config.toml
train_examples = 97085
encoder_activation = "geglu"
encoder_inner_norm = false
loss = "mse"
decoder_norm = "batchnorm"
decoder_blocks_per_level = 1
decoder_attention = false
init = "xavier_uniform"
max_precond_dim = 1024
one_sided = true
steps = 6100
batch_size = 256
Rows from block 9 of the encoder, named by matrix and row number. Rows with one number belong to one neuron. Each number is 128 + 24 x the weight over its row's rms, rounded and kept within 0 to 255. All counts start at 0. Numbers have three digits each. After the name is the row's rms in percent of the matrix's.
# gate: MLP gate (encoder.blocks.9.mlp.gate.weight, 256x96), inputs 0-47
# fc1: MLP up (encoder.blocks.9.mlp.fc1.weight, 256x96), inputs 0-47
# fc2: MLP down (encoder.blocks.9.mlp.fc2.weight, 96x256, transposed), outputs 0-47
gate.129 082:128178128153128128086128128128094092083128128128108128128128184095128101128116128128085128128128137128128128116159128128128107128128166087105085
gate.130 107:190128128128128128128128190128128128089128100124128110105085128097099105104152100128128153092167098128128128128111153165103156128098128128178161
gate.131 093:128128128157128128128128092128128128083128166128102128172167169114128147128128099128128128128092128128155102161128156128128128089088128128128082
gate.132 119:128128147150128128128128128185158128103128106128128128128130128128146128128058088128104114128173124080156128128078128159162120107128153082128121
gate.133 107:074090109128171118128052161171128155128170128128149094128128128128128150144128128128134155122128090102128104162065184128128171128128128128128128
gate.134 080:128128170128160128128128128128128086167101128128128128097128128171103090128128128086128128078128106128163184128128151128161128128128183090128153
gate.135 079:074128092128128128128128128076128168089138128169144167128172128081128128097128166128103102150128128115057128128176128128128145128109166128168128
gate.136 080:155093171128128168128128128128087094128128128093128128086128128099128128128128173086128128128128079128128128099095128128128083128128128128103169
gate.137 084:128150128102160168128128096128172154087128158163158108128152154155152128148165156128096168153154128128128128108156128158128128128128162163128148
gate.138 224:128140128128128128128041097136125103128125117128149128128180158128128128147214128128132128182128075118128128141104128143125128128104173167128161
gate.139 114:169120178128128084128196178128154128128128144104128171156141128128128128083095095128128154092181110146128108144128098128128128117102128158128097
gate.140 189:152128128086105110121128128169128128128092128156128128159128179128128128128128128128117083128151083128128128146195128093107109128093155089128128
gate.141 090:135128107128128167097154128128128128128163128128128148083110128161128128149128128153128159159128128157097167170128097128128108128128128128128128
gate.142 081:128128128180093168096083128128154106128128128099128128128128128153149150128128128128155111078128106087128159128144128128160105128128128128179093
gate.143 075:128128130128128128128077070105128128128128104128128084128128128128158128128072128155163128128128112128128128128128128089095170160128159128128128
gate.144 084:128138170164098128128095109158160107128128101128128128128184103128128128128128128108150128128092158128128084128073128162128095128115115128096128
gate.145 093:097128128128164152128128165128151152090128173128128165144174128105128100128097128128108128092115128128157112128128128103128128103085128153085128
gate.146 090:155128169160128157172156128128128128128141164128128094100103158166176128119091128128166128101128128151116101128144128128156128128128170156164095
gate.147 088:128128128145141128095076128128128111128074095128128090102082128162172182128128128128128154144172128158128161147097153128128147128128102152161128
gate.148 102:128128076128128128128068128115128128128128128104139097128178169165100095167092128089128128128155128128128128111128128174128098128128155104081154
gate.149 108:080128080128177096105128128135162156104145159163128128128128128151128107103128128165128128160128128105152128116103128128113128103166126128147128
gate.150 081:128178084128161155113128164128128128085170128143153128128128112128128161090128128128179157128128155076128128110128128086128113128104128098128128
gate.151 083:091112128128128128147128128128128158128128097128115128128164128128128147128163169097128128128098176075171128104083128089176117128128128088153128
gate.152 094:128128152128100084167128157096115128160161128128128128115159111128109128128193128164128161164128099128128098128067128102157090128110098116128116
gate.153 092:128128128128128155128128128145148099128128158184096128128165128170128128128162181128138108128061163111096103128128128128128128081121111190128150
gate.154 098:101128173140109128171128128128128162161128128080128092128108165128166101128162128116128104128128078128088155151083157177153128150128095141128085
gate.155 096:167128168186165187128096128152128128111101128102160128128128160178128111128091128147128114128128123080128158161106128128128128128128128164128139
gate.156 091:099128128166128157128133128150128152128165166177098091128128128186091128128188110142165128151128149128128128173128083172159156128092128102164161
gate.157 090:128128113128152128128128128128102128157155128128160101157152115128102128154091164106128154170147080128099092128107104159104096166128128128180170
gate.158 087:085128128128128128175158128180128158128128128128098103070128128088156128128128075113128079183156073128199112128128128110147128128128165144128120
gate.159 091:162091128171128128064092128128150128128103128114128128117146128170128128128128123128128104161147195126162128128167162128128115128128128159128085
gate.160 091:165162128128106128160081128113128128162155102105127149079128128111135183128128128157150097107153128083128141101067106128154128128158103128128145
gate.161 073:162099128128128128157128128128103081128173128128128128128163128158092128160128128101128109128093112103128128090128089128091164150103085128160128
gate.162 098:128128185095128108157059128128128128128115092128128128103117128128128128150128128128128128128176128128128167109148128108095128131128102128128128
gate.163 077:128128128147102167128176128128108171089102154172166128128128098165128097128128128128128151104128128128084128128128102128166159128086128128105128
gate.164 092:164088124105128147160168128128128128128128128128128140128145128162178128128143091128128078128128128128128128128169089142130128128128128128128168
gate.165 084:128082128083096128077128128128128128167128102128128128128128148088169128090090160128156085098128160128128166169097128128128128128157095128157075
gate.166 090:152128095164128128128128128128128112151086128128170128171070128150186103157128128128128140128128162100079128128128144103131128128128128128128128
gate.167 083:128155128091093128147128096128165128128128128165128128163128106150082105089128140166128094128128128128128110087083145099128150128128128128128128
fc1.129 078:128128155128128166128145128102167101128148087128128155153181063151165082101065093128128184081128168085128161128128128108162089128094090128170101
fc1.130 086:172184128128147156079128136096105156165177128128128128128133153145084107128119128093092104170149095150128128147096128154128128153128099128161156
fc1.131 093:128097128106111128182128154090128128128128128154128136155105128142102153128128128128147128128098128147104159128069128160156128178157108165161128
fc1.132 093:128128128153128171099160109128156151162128091077128156110155110163128182149077094100128128128187128128173128148128095128128128128128183128128128
fc1.133 092:137128155087128096140128128104128164094097128157128096128128176128079152128107128128166128153163151128128128097071128128169128128128128128152128
fc1.134 084:128128128166104169128128128128108128172093128168091151174128100128137128128128170128088101128161090128128128128128168128128128154128164088147180
fc1.135 091:073095128154092128128128128128152128128089150160128128068151098087154128182128128128164128117128140128072094128156128128154128128128092146159128
fc1.136 086:128087161156128147128147128096128165148089170095128149155128084151128166179128105128128096161082128161128158148160128145162165105101128128156101
fc1.137 078:096128128128104128128128128128128128128166157092154092108151128103128128169158128128156128128089128106174128128151086173150128128128128108128167
fc1.138 142:103122128174128128128128128128121128106151128107128128128128092120097128133128128095128155096095210128062177138154165128140124101126098137136128
fc1.139 110:164128075144094128174128169140128128145167128109121128128128128128166128128128105161128108110159128128146120176095185107106128149097081128128128
fc1.140 201:128154128085128128124128128173091088086098128128152150128137185139128130128128128128106079149155128145128128128186087089128132128097171128128128
fc1.141 094:128128128128092128128104136128095147154155128128156153106128128076144128109128091149105128147107128128128128128170128089128128185128082128128183
fc1.142 101:150121128109128128100121128128146143154112159128095116128085124160106128142128076113094085155115128162128128128177106146128161147093128144128113
fc1.143 096:128128128152098092128128167139128153153103128128114128109128115088107101128128128128128128147128149128128097168128128103084128128128128105117140
fc1.144 106:092089128128168188139082157128128128114128128128128128098179128171128128128160128128128128128128136183085128128088128114128155128166128128094128
fc1.145 075:128174101093128089128128128153128128086074128128128191128128128128092128128101128128128128084155073128128116171113128128152128082143173148091090
fc1.146 092:128189153093128128128143128140128088146128149128087102080128104128100128086122128128079128158128128128128083128157098158128086128171128087165128
fc1.147 095:128128102157101182159172155156128128162137128122086128172079095087105128128128128128128164173128128128107131128163128090174102128128128144128106
fc1.148 084:128128128162128128128160128163128178111128161128128159136108154128128128100128158152164128150107166077128128099128128163118105156161158128128153
fc1.149 093:144095128161128060128128128128128128154149128098128128079128128086128155128128128128156128128128123083114128128075128128094079128128128123069148
fc1.150 090:128128140096128147105128094128103128128128128188128128147069128128128128128128128128128111093128151128128160171190182101128180153128128128128094
fc1.151 094:128077159128128100128128128162128128128097081128128098128159139103128128128137128128128072154128128170090163075080070136128128128148128148087128
fc1.152 097:057128128128190128128128091128099116125175107128128147142128081128163128128128162128163117128128128109108128099060128128162128128166128128068096
fc1.153 087:110128161128128128153128097077155128128098110159105128102169128167091142170157128128167109128119176150086128150128128148128087128128128179128128
fc1.154 093:128167128128128128176128128128128128128115128128154172128154187128128097128173128128107128158171128105070151128106166128107128171145095098128128
fc1.155 117:128128128126128128085084120149157183128152128128155128115128128128146125116054170105128128147128155128128152092147087128087128068128128128098097
fc1.156 077:084147128128128168128169128098164164128128128148095128101084128128117153128140128093158109128128128099083178128104102128128096179090128128163128
fc1.157 089:155128110128128128108115100085128104084104128087128164102092128160128128103128157128156128128128128128108083142128161105165128175128128128128151
fc1.158 110:128167163128119128128128175128103087106142128167128128149080128128128128128128178128112164128098169128093108128128128128136128077112128128128128
fc1.159 109:087128128170118128128128128128128115128141159128117135174128057128128128166062128128176128113090128128175147128128128142099146128157166128162131
fc1.160 140:128140152146151120128085128128081136144082128086128076128197128128128128128128128157101128111086128128146148128128128158128128077173128170128105
fc1.161 089:128195128151162128128128069128128082161087090128128112112094128099128143128128128152148128128128153106106128115180128088128128151107128186151105
fc1.162 101:161107178091128163115068160128128128100095105128108163128107161162105128113096128166098113128153140128120180128098128128096128128128114128158128
fc1.163 096:156128170128147097101167128128151091077128155163106128096094128128128128090128128128095089143095128128131088109102095108128128164128128149128086
fc1.164 101:170185128128167100128160128128128093128140162166166146105139128160121128128164128162128128128113128128128145128128147081101160085099157104116128
fc1.165 082:128128128166168151128079128094128128148097128102128145112128128128160165128128128128085128104076163128128101162176128147156157164164128128128128
fc1.166 115:128114153128128142145128142128128128119128169110128106098128180157083128128128128163144128105128116128157128128128128128128128144128128128091128
fc1.167 080:174128128128151128158128095128128158128153149128152128128099163128128092156128083156128128128166128161092161084099077128153145128089128128128100
fc2.129 086:128083128094104128128101128128164092078169104166157095093091100128083093156128128092128128128128128128189128155160128128128128128128128128167128
fc2.130 097:128112128128128090104128168097128089109128169128112151163171080087099104159128165165128128128128094167092096167163100159150087128128146128128154
fc2.131 091:128128128128098128128171082156103164073100128171169128094152128128162128099089128102128175162082100108128128128128128104128102128128112096128128
fc2.132 103:085128163128166128128182128128153165091154128128128128128128128128150148128101128128128128166128128128128128128170128163127110168128128161128128
fc2.133 092:093105128093175128128128128100128128128153105110149112128128108128158128151128157128109164061095128128092086128083175128128156128103128128161128
fc2.134 092:128097128128178163094128128150094128128128128096128164094081128108092101161166169158104128098153152168099158165128128095128128128128155162128154
fc2.135 093:128128128111128159128128174091099128128110158128152128128090128151097128128128161128128128161128102177100143128128128128128150164128084101096163
fc2.136 075:128166128164109101128104128128162128158092088157128128128103087128105081128128128197128101128128157186128162128128128128128092128101155128128152
fc2.137 087:173091128152093128103105128128156128101128100101128128128150159128101095128156128152088102083128128159128128128090128088173128164128128104151155
fc2.138 169:139128128128128128128128128108128128052128106128128101128128156128128128154088102128090184179128128179189128143128149099128105118116141173190128
fc2.139 094:155161128128190128089128079128128108128150128189154128128067103128114128128152128128155170094128128128128128156128158154128096128115128164104128
fc2.140 175:128128128128128109128081128161128128159128128128128128128128128128128124152128137128128128070128143058054106128128161163128112128128128128103099
fc2.141 097:128128098128087128162091128168096128128128109128128128128107104128144128155157172166128157095095128128128162163102128159128093168160152128101104
fc2.142 088:104168128093128079128128156128128098128128161128128128128103088084154091128168128128091165128159128128106128128128128108149155128149128128183101
fc2.143 078:128128128078089156128128086128084128128128128094128128128089176128128128128085128154128128072128128128179102085128128128128128128128128128128089
fc2.144 092:104081128169165128128128128074102156128170128087170128162128155149163092128128128075128128128128176128086155128128161128128177120128084128128128
fc2.145 094:096093094154101128165128128175108128128128128164088167103185128114150098179153149128128090104100107157065128083128099160102128083128128128093128
fc2.146 093:128168099128128128168128093171100128128097089154128169096174128144128128128128128147149157080153128079128112128128151128163094110165128111128128
fc2.147 098:108102128128174097145128128078128128128167128128128105096097128128160148128128128108128093128109092200164151097109128128078128098101128128128172
fc2.148 088:171128128088092161128128159128128081128128095174098101128132128128088128088128128128128172128158128157128103128079164083128128149102128107128097
fc2.149 110:128158128079149128163098128158105114160128091128098128091101128105157128165128128110128128128164128086081128100128150128150128173146108139128128
fc2.150 089:159128128170128081128128079128164128128093099128095151150090128095086128103128139166128159128110128093128128128176163176128128169154128128168128
fc2.151 104:128160153182128128128128128101149140107128162128128112079128128100128088106128166128160083104128153128128128156080128128128171128138128157128153
fc2.152 099:098128128133183128154096086174128128128175128128128128148128162156128090128128095128125128071128128081152128128089128156128128106086128150174150
fc2.153 094:098156154100160128128164128128128128100128145128095128170128099160128151096128163111128160128153111164128128089128161128128128176161099165128094
fc2.154 091:128102162128163128166096170128154161128152128163128152094128163128128128128174128142114128128155157088085128128143128094111156092128097107098128
fc2.155 105:165128128157128098128081185128150128128128128156128138128128128174152128169128128148158128128128164097068144128128128155128111128150159128128128
fc2.156 083:128128151128128128159147128168089128085128158128128128128090128128128156128128128128105128154128128128128104098128096092128128160160128085171087
fc2.157 083:167128128095128128176128166099156162128128128128128159104128100157128165128149185161173103160128128128128102094128128128128081128128128149128173
fc2.158 105:096128152140128162099166128128142128089128109157150128128083128092128103128063082106151128128158070085174107146128156103156128103087128128128128
fc2.159 094:170128128128128128128128128153102128128128104128146128128128103128128128180128128072128154128155128128063118128128149128128096150160098128128091
fc2.160 113:128128128128189128137149128069128128128112128147107148128128099128128103128158182128128107118128140206128128111085128128094111173157089128141098
fc2.161 082:150169084191103128128109094128128128086128092128128128128161128128161087128081128108150128128103146178128128128128158165147095128128128183128128
fc2.162 101:094178093077128128128128140128148128110128128155087154128081099170143143111164128105173128128128150092128128089128128128099162128128128163128098
fc2.163 088:128079128128128128128116097077152083095165171087128128153108096128161155128172176095128128128128128128128153128128128128086163147128128128079128
fc2.164 102:108120164088094128174100166114128128128161159095168128128146106128128128128128110158128108128084128141098098098128152103128090128128172128076174
fc2.165 093:091128128128128128106128095088162128128128128180152089069106128128166102128108093091128153128091128128159128157128100105159156159128128163128101
fc2.166 099:128128128128128105104128128092152169106159128101128128128102087079149128128128128154128163128128098163128128128128128086153151128128128094128156
fc2.167 085:092128128128083128128100128128170097128153128094093154082102156158128164164128158128128086128128128128128128165128128128128128159159128128128128