A small image denoising autoencoder, trained from scratch.
Model: encoder arch convnext, encoder patch size [2, 2], encoder widths [48, 96], decoder widths [64, 64, 128].
Training: soap at rate 0.0028, 6100 steps, batches of 256.
Data: trained on microscope photos of single blood and bone marrow cells, 97085 training examples, 16.1 epochs.
Rows from block 9 of the encoder of a small image denoising autoencoder, named by matrix and row number. Rows with one number belong to one neuron. Each number is 200 + 40 x the weight over its row's rms, rounded and kept within 0 to 999. All counts start at 0.
Before each neuron's rows are labels from the 100 images, of 14848, where the neuron reaches its largest size: "patch colour" is the nearest of a few named colours to the mean colour under the peak. Only what is clearly more common there than usual is listed. The data: microscope photos of single blood and bone marrow cells.
# gate: MLP gate (encoder.blocks.9.mlp.gate.weight, 256x96), inputs 0-47
# fc1: MLP up (encoder.blocks.9.mlp.fc1.weight, 256x96), inputs 0-47
# fc2: MLP down (encoder.blocks.9.mlp.fc2.weight, 96x256, transposed), outputs 0-47

patch colour: blue
gate.103,200,235,200,233,200,130,247,280,200,163,200,226,137,200,200,251,200,142,227,223,225,200,200,200,200,259,200,200,162,200,200,159,142,200,264,102,200,196,200,146,113,200,132,156,225,197,158,146
fc1.103,253,271,200,200,218,133,183,200,200,200,200,200,202,166,200,200,200,156,151,200,200,200,200,200,200,280,92,185,206,157,183,200,155,238,200,106,200,200,209,157,107,200,189,200,200,200,200,200
fc2.103,200,277,269,208,200,200,200,200,245,200,166,200,200,129,200,155,200,170,242,282,200,200,200,238,266,200,200,176,200,200,96,130,267,200,200,262,200,140,200,200,297,200,200,174,200,200,200,200

patch colour: grey
gate.36,181,200,135,263,141,255,240,200,266,281,200,200,200,200,168,247,200,200,200,243,200,200,200,200,237,200,200,269,259,200,109,284,200,246,135,276,200,239,200,155,200,200,200,200,232,152,262,169
fc1.36,200,200,277,239,200,152,247,241,129,130,200,254,200,256,200,233,136,251,252,200,151,200,200,159,157,200,158,200,200,242,163,154,147,279,200,200,160,157,128,200,259,200,260,140,264,153,200,242
fc2.36,253,200,257,114,200,200,200,200,200,295,200,200,200,268,200,200,200,141,145,157,253,172,230,200,200,140,130,261,200,162,256,200,200,200,234,200,200,241,200,200,183,241,200,152,200,272,282,200

patch colour: pink
gate.250,251,158,200,118,149,152,200,200,134,200,124,254,200,200,200,239,134,232,200,200,200,200,161,200,223,200,200,200,200,240,143,140,102,254,200,304,306,200,255,248,226,244,200,128,200,141,200,219
fc1.250,200,200,200,200,160,122,200,200,233,133,200,200,200,200,174,186,196,200,280,200,143,200,158,200,258,260,200,200,200,241,167,236,200,200,200,160,241,200,257,189,262,140,274,198,200,270,200,145
fc2.250,259,139,250,276,200,130,200,248,200,224,161,200,162,232,200,236,200,200,149,248,200,244,200,200,152,260,200,176,200,200,149,200,200,200,248,200,258,297,200,200,200,200,200,251,245,122,137,200

patch colour: purple
gate.240,200,131,200,298,200,175,200,200,200,205,200,262,200,287,176,200,200,176,200,200,200,245,200,123,200,200,200,200,212,258,260,200,239,200,326,200,200,138,200,200,187,200,239,200,200,280,132,200
fc1.240,168,200,157,260,146,283,200,200,200,200,152,158,200,270,180,200,200,106,200,200,171,200,200,200,134,200,200,200,105,193,200,204,200,143,335,200,200,130,227,178,220,197,204,200,200,262,200,200
fc2.240,255,200,215,122,200,261,202,200,259,300,249,150,200,200,137,99,200,200,200,161,248,178,119,200,275,200,243,141,200,200,118,200,200,200,48,200,124,200,200,264,200,200,200,200,200,248,200,200

patch colour: white
gate.104,200,200,133,158,123,200,236,227,141,142,200,155,240,129,250,200,137,200,200,200,160,254,260,164,200,200,200,247,276,200,200,133,259,200,172,168,246,200,200,222,149,200,114,200,200,157,153,163
fc1.104,127,136,200,165,200,200,248,128,200,138,255,258,200,200,200,200,121,258,142,257,166,200,141,130,200,200,200,200,200,260,162,291,237,200,154,200,139,158,260,200,293,259,200,144,200,162,224,263
fc2.104,250,200,200,200,200,242,200,144,200,176,200,164,149,127,200,200,200,226,136,170,200,240,200,200,175,200,103,163,200,200,231,200,200,230,200,146,146,279,133,261,160,200,200,263,163,200,267,200

patch colour: purple
gate.236,200,200,238,200,200,200,200,200,154,132,200,240,200,200,233,177,119,200,168,200,194,145,178,263,155,200,200,266,200,245,147,152,209,297,312,176,200,200,200,243,200,245,188,200,200,268,245,166
fc1.236,239,200,200,158,200,247,200,25,175,245,257,143,200,235,178,200,129,200,157,262,200,200,200,200,200,200,223,200,238,200,226,200,200,213,280,200,279,200,253,200,200,177,197,169,200,200,200,200
fc2.236,200,200,232,200,154,200,200,200,200,257,178,200,200,200,200,157,200,200,200,147,237,261,231,171,272,286,219,129,200,126,212,268,237,105,82,164,148,160,121,245,139,200,200,200,200,200,200,169

patch colour: blue
gate.230,111,23,200,251,200,281,200,226,200,177,155,200,246,200,200,148,234,200,200,200,200,185,200,200,238,200,200,200,148,200,200,200,218,219,243,189,140,200,158,165,200,200,175,235,200,200,122,200
fc1.230,200,347,169,235,200,200,152,150,200,187,200,126,165,171,245,200,200,200,239,150,200,200,132,200,155,337,235,200,200,200,252,174,200,200,200,154,200,253,200,240,159,200,200,200,113,260,235,200
fc2.230,226,297,178,214,228,237,200,200,133,200,167,143,200,200,150,272,163,200,200,200,237,200,161,240,168,200,200,200,258,152,89,166,200,109,200,200,136,200,173,200,200,220,200,202,245,124,167,200

patch colour: grey
gate.52,243,273,331,200,200,231,232,200,200,267,200,211,148,148,268,251,200,200,200,313,228,200,200,241,168,207,244,146,208,105,200,200,200,200,180,241,283,276,159,200,165,176,200,200,200,147,218,220
fc1.52,178,264,297,200,200,136,200,200,200,200,162,151,155,141,159,200,200,200,245,200,261,172,234,168,200,200,200,140,239,200,200,200,243,251,156,200,200,283,136,200,200,164,130,250,200,200,200,200
fc2.52,200,200,200,108,118,244,200,137,200,273,169,200,200,181,200,124,200,200,151,200,169,241,134,179,221,141,167,247,200,200,129,200,200,87,124,200,224,200,169,200,200,200,148,126,200,200,200,159

patch colour: purple
gate.212,281,200,107,200,117,200,200,200,200,200,200,200,131,126,200,200,200,172,266,200,200,200,272,200,200,200,150,276,200,130,225,136,200,200,101,200,200,200,81,200,200,200,200,164,200,200,200,200
fc1.212,263,119,119,149,156,200,201,200,241,200,200,200,200,200,200,200,200,200,257,27,143,111,200,200,200,200,200,200,295,253,142,150,200,200,200,200,147,200,200,134,200,164,188,200,157,170,262,200
fc2.212,147,200,200,272,102,200,248,200,200,234,200,220,200,200,156,200,200,200,158,311,200,200,143,230,248,250,214,208,275,157,120,200,200,200,200,157,154,175,269,200,204,200,252,263,275,200,158,151

patch colour: blue
gate.253,200,200,200,200,179,179,200,200,200,236,200,200,280,200,200,200,200,224,200,262,243,285,174,260,160,138,200,160,249,200,186,200,138,259,200,200,154,200,221,266,247,200,200,259,338,200,200,133
fc1.253,263,200,171,200,200,200,259,128,200,151,200,200,130,200,147,258,200,200,279,226,200,235,200,171,200,200,286,200,200,158,254,261,283,130,200,200,200,155,152,200,271,240,167,139,240,132,268,249
fc2.253,150,200,200,152,266,200,250,200,200,231,200,200,135,264,143,200,200,150,237,200,124,200,153,248,200,286,200,200,259,200,200,127,137,200,200,200,259,200,200,244,135,200,200,147,200,265,200,200

patch colour: pink
gate.190,200,328,259,130,200,200,137,200,200,173,247,212,141,200,244,170,160,193,165,232,183,200,200,200,136,330,195,177,238,137,200,200,169,200,200,200,158,159,242,244,156,200,200,200,200,254,158,224
fc1.190,200,200,200,200,261,200,200,200,200,200,162,258,246,137,200,269,251,200,239,200,241,164,161,200,200,200,255,200,200,200,235,200,236,200,200,142,165,200,200,135,250,260,127,200,261,259,255,248
fc2.190,200,246,254,260,200,200,159,200,126,123,200,155,200,200,242,142,146,257,142,158,256,200,200,200,130,148,260,200,144,200,163,137,200,200,200,200,271,200,200,200,245,200,136,200,200,155,248,200

patch colour: white
gate.3,200,120,252,241,261,200,139,200,200,239,238,246,157,200,200,275,200,278,244,200,251,200,133,239,200,200,200,153,200,170,255,141,200,132,200,200,200,117,221,200,145,200,200,154,200,175,200,200
fc1.3,80,200,260,200,202,128,97,200,88,228,200,200,260,200,200,200,200,150,223,178,200,258,230,156,189,298,200,149,266,200,200,124,200,200,200,200,200,135,200,200,200,200,155,241,200,127,200,200
fc2.3,227,251,200,155,284,146,200,200,124,200,200,248,200,241,136,200,146,159,200,142,200,165,200,145,200,200,200,161,200,252,109,233,175,200,260,158,200,236,200,200,136,243,200,200,200,252,277,200

patch colour: purple; blue
gate.185,252,142,120,200,200,200,200,200,200,200,145,249,242,200,200,157,200,200,154,200,127,200,200,200,265,112,158,200,135,129,200,136,200,200,200,287,200,200,200,200,142,134,252,240,200,162,200,200
fc1.185,200,255,200,200,200,226,200,254,200,200,265,236,200,200,279,238,127,148,122,200,200,200,200,130,200,148,239,200,217,157,200,200,275,149,200,179,312,257,200,200,200,200,200,200,153,257,115,200
fc2.185,200,179,235,223,200,142,200,200,200,284,200,129,200,200,200,200,200,200,248,144,254,137,229,156,200,137,200,200,200,150,200,262,245,200,221,131,200,272,157,200,266,148,200,200,267,230,139,200

patch colour: black; blue
gate.179,127,52,207,200,200,200,247,200,143,254,200,257,246,200,176,209,200,200,158,187,200,177,283,200,237,200,184,200,200,200,163,141,139,161,200,200,137,200,172,260,200,200,143,200,272,160,200,242
fc1.179,200,49,212,200,161,191,172,264,214,225,140,200,163,165,125,200,221,204,200,200,200,200,200,226,226,200,177,192,225,200,240,200,135,200,259,243,120,200,232,200,200,200,200,200,200,200,200,200
fc2.179,200,200,240,277,200,200,127,200,166,99,200,175,200,200,200,200,200,200,200,182,140,200,150,249,200,200,200,200,200,200,286,200,270,315,200,223,273,259,200,241,200,167,200,257,200,200,200,250

patch colour: purple
gate.239,200,200,151,230,200,200,125,272,200,132,200,200,200,200,242,200,200,200,238,121,237,132,200,137,134,267,247,200,242,200,200,141,117,200,200,154,269,200,161,200,200,143,177,200,110,200,152,200
fc1.239,200,197,136,125,200,200,200,200,200,200,200,165,200,256,261,284,200,265,248,273,200,240,133,200,141,200,200,270,200,200,234,200,149,200,200,200,200,237,200,200,157,200,200,200,117,142,200,200
fc2.239,135,165,266,143,200,233,286,200,200,260,250,200,273,260,249,271,200,145,200,132,200,249,200,258,200,138,200,267,149,200,240,200,132,112,200,200,233,240,200,200,238,200,200,151,200,200,200,200

patch colour: pink
gate.232,272,200,166,120,200,251,168,127,263,200,200,200,156,200,200,200,201,200,200,200,254,138,200,145,200,200,99,147,231,132,239,269,200,200,200,162,225,200,234,214,200,200,219,136,114,200,200,275
fc1.232,247,200,200,200,239,148,144,181,200,200,200,147,200,200,200,173,274,133,200,200,200,144,104,158,200,200,200,200,200,160,200,171,200,112,200,141,157,200,172,133,247,200,200,200,244,249,251,200
fc2.232,200,167,161,295,167,174,200,200,200,116,200,148,244,200,200,200,200,238,200,162,214,256,200,200,200,207,254,279,200,200,200,200,127,200,200,200,200,286,282,200,200,224,200,166,200,240,200,200

patch colour: black; blue
gate.248,200,200,265,200,254,129,200,236,200,140,145,200,265,200,141,270,200,256,200,163,200,176,135,263,174,200,154,200,200,251,200,200,200,152,200,149,200,200,200,200,200,253,200,111,278,161,200,173
fc1.248,243,200,159,239,235,124,182,200,200,223,162,200,200,155,217,275,200,284,200,112,200,161,200,200,200,259,137,207,247,200,200,200,274,200,148,200,236,210,200,200,177,200,200,200,200,254,200,200
fc2.248,200,200,236,200,200,200,150,158,200,261,151,159,200,131,148,151,123,244,157,200,252,200,200,230,200,200,200,200,200,152,279,142,269,278,200,200,200,200,200,259,134,200,116,262,200,288,200,264

patch colour: grey
gate.228,200,200,150,226,200,154,200,200,258,200,200,200,200,234,150,131,157,129,200,200,200,200,263,200,200,200,289,200,151,200,200,200,117,258,200,246,200,200,260,280,200,150,215,200,200,200,200,200
fc1.228,107,109,200,200,272,200,219,200,150,237,200,200,180,233,219,133,200,123,239,257,200,261,256,200,239,200,290,200,229,139,156,200,222,255,200,200,200,126,200,200,231,200,226,200,268,180,200,228
fc2.228,200,200,200,243,245,200,200,153,132,144,200,200,231,148,271,200,200,200,141,200,200,200,200,200,200,200,242,200,138,244,200,200,200,150,172,200,142,302,200,200,200,200,214,200,164,200,151,261

patch colour: blue
gate.207,165,200,234,234,250,264,200,293,200,265,237,142,200,262,165,200,200,139,200,200,200,246,200,200,200,250,157,149,126,143,200,200,259,200,257,253,200,281,200,200,200,258,232,148,151,149,200,235
fc1.207,200,271,261,200,200,231,200,222,148,136,146,148,200,200,161,200,200,200,200,99,266,200,200,200,200,200,273,168,163,200,271,159,127,200,200,235,182,200,243,255,200,200,152,232,200,164,172,154
fc2.207,147,169,167,200,261,239,200,248,200,200,158,157,200,153,200,261,131,137,200,147,200,257,159,259,156,227,143,133,200,200,247,200,245,263,200,148,200,261,246,200,239,200,200,240,245,200,143,252

patch colour: grey
gate.13,273,200,148,200,200,150,167,309,252,200,200,260,200,200,200,192,200,200,253,200,154,200,200,242,200,200,156,302,200,257,216,200,200,200,200,200,233,200,200,200,245,200,302,138,88,186,200,170
fc1.13,200,200,200,200,154,154,200,200,200,200,263,147,200,200,200,241,200,126,200,255,176,273,281,140,200,200,159,200,142,200,200,145,146,245,200,115,133,237,256,253,200,221,266,168,200,200,138,275
fc2.13,166,135,200,200,200,149,200,140,200,200,200,200,113,296,265,200,200,200,216,109,200,307,272,200,200,154,127,200,200,200,267,200,174,200,200,254,200,200,200,213,139,279,200,134,156,200,253,242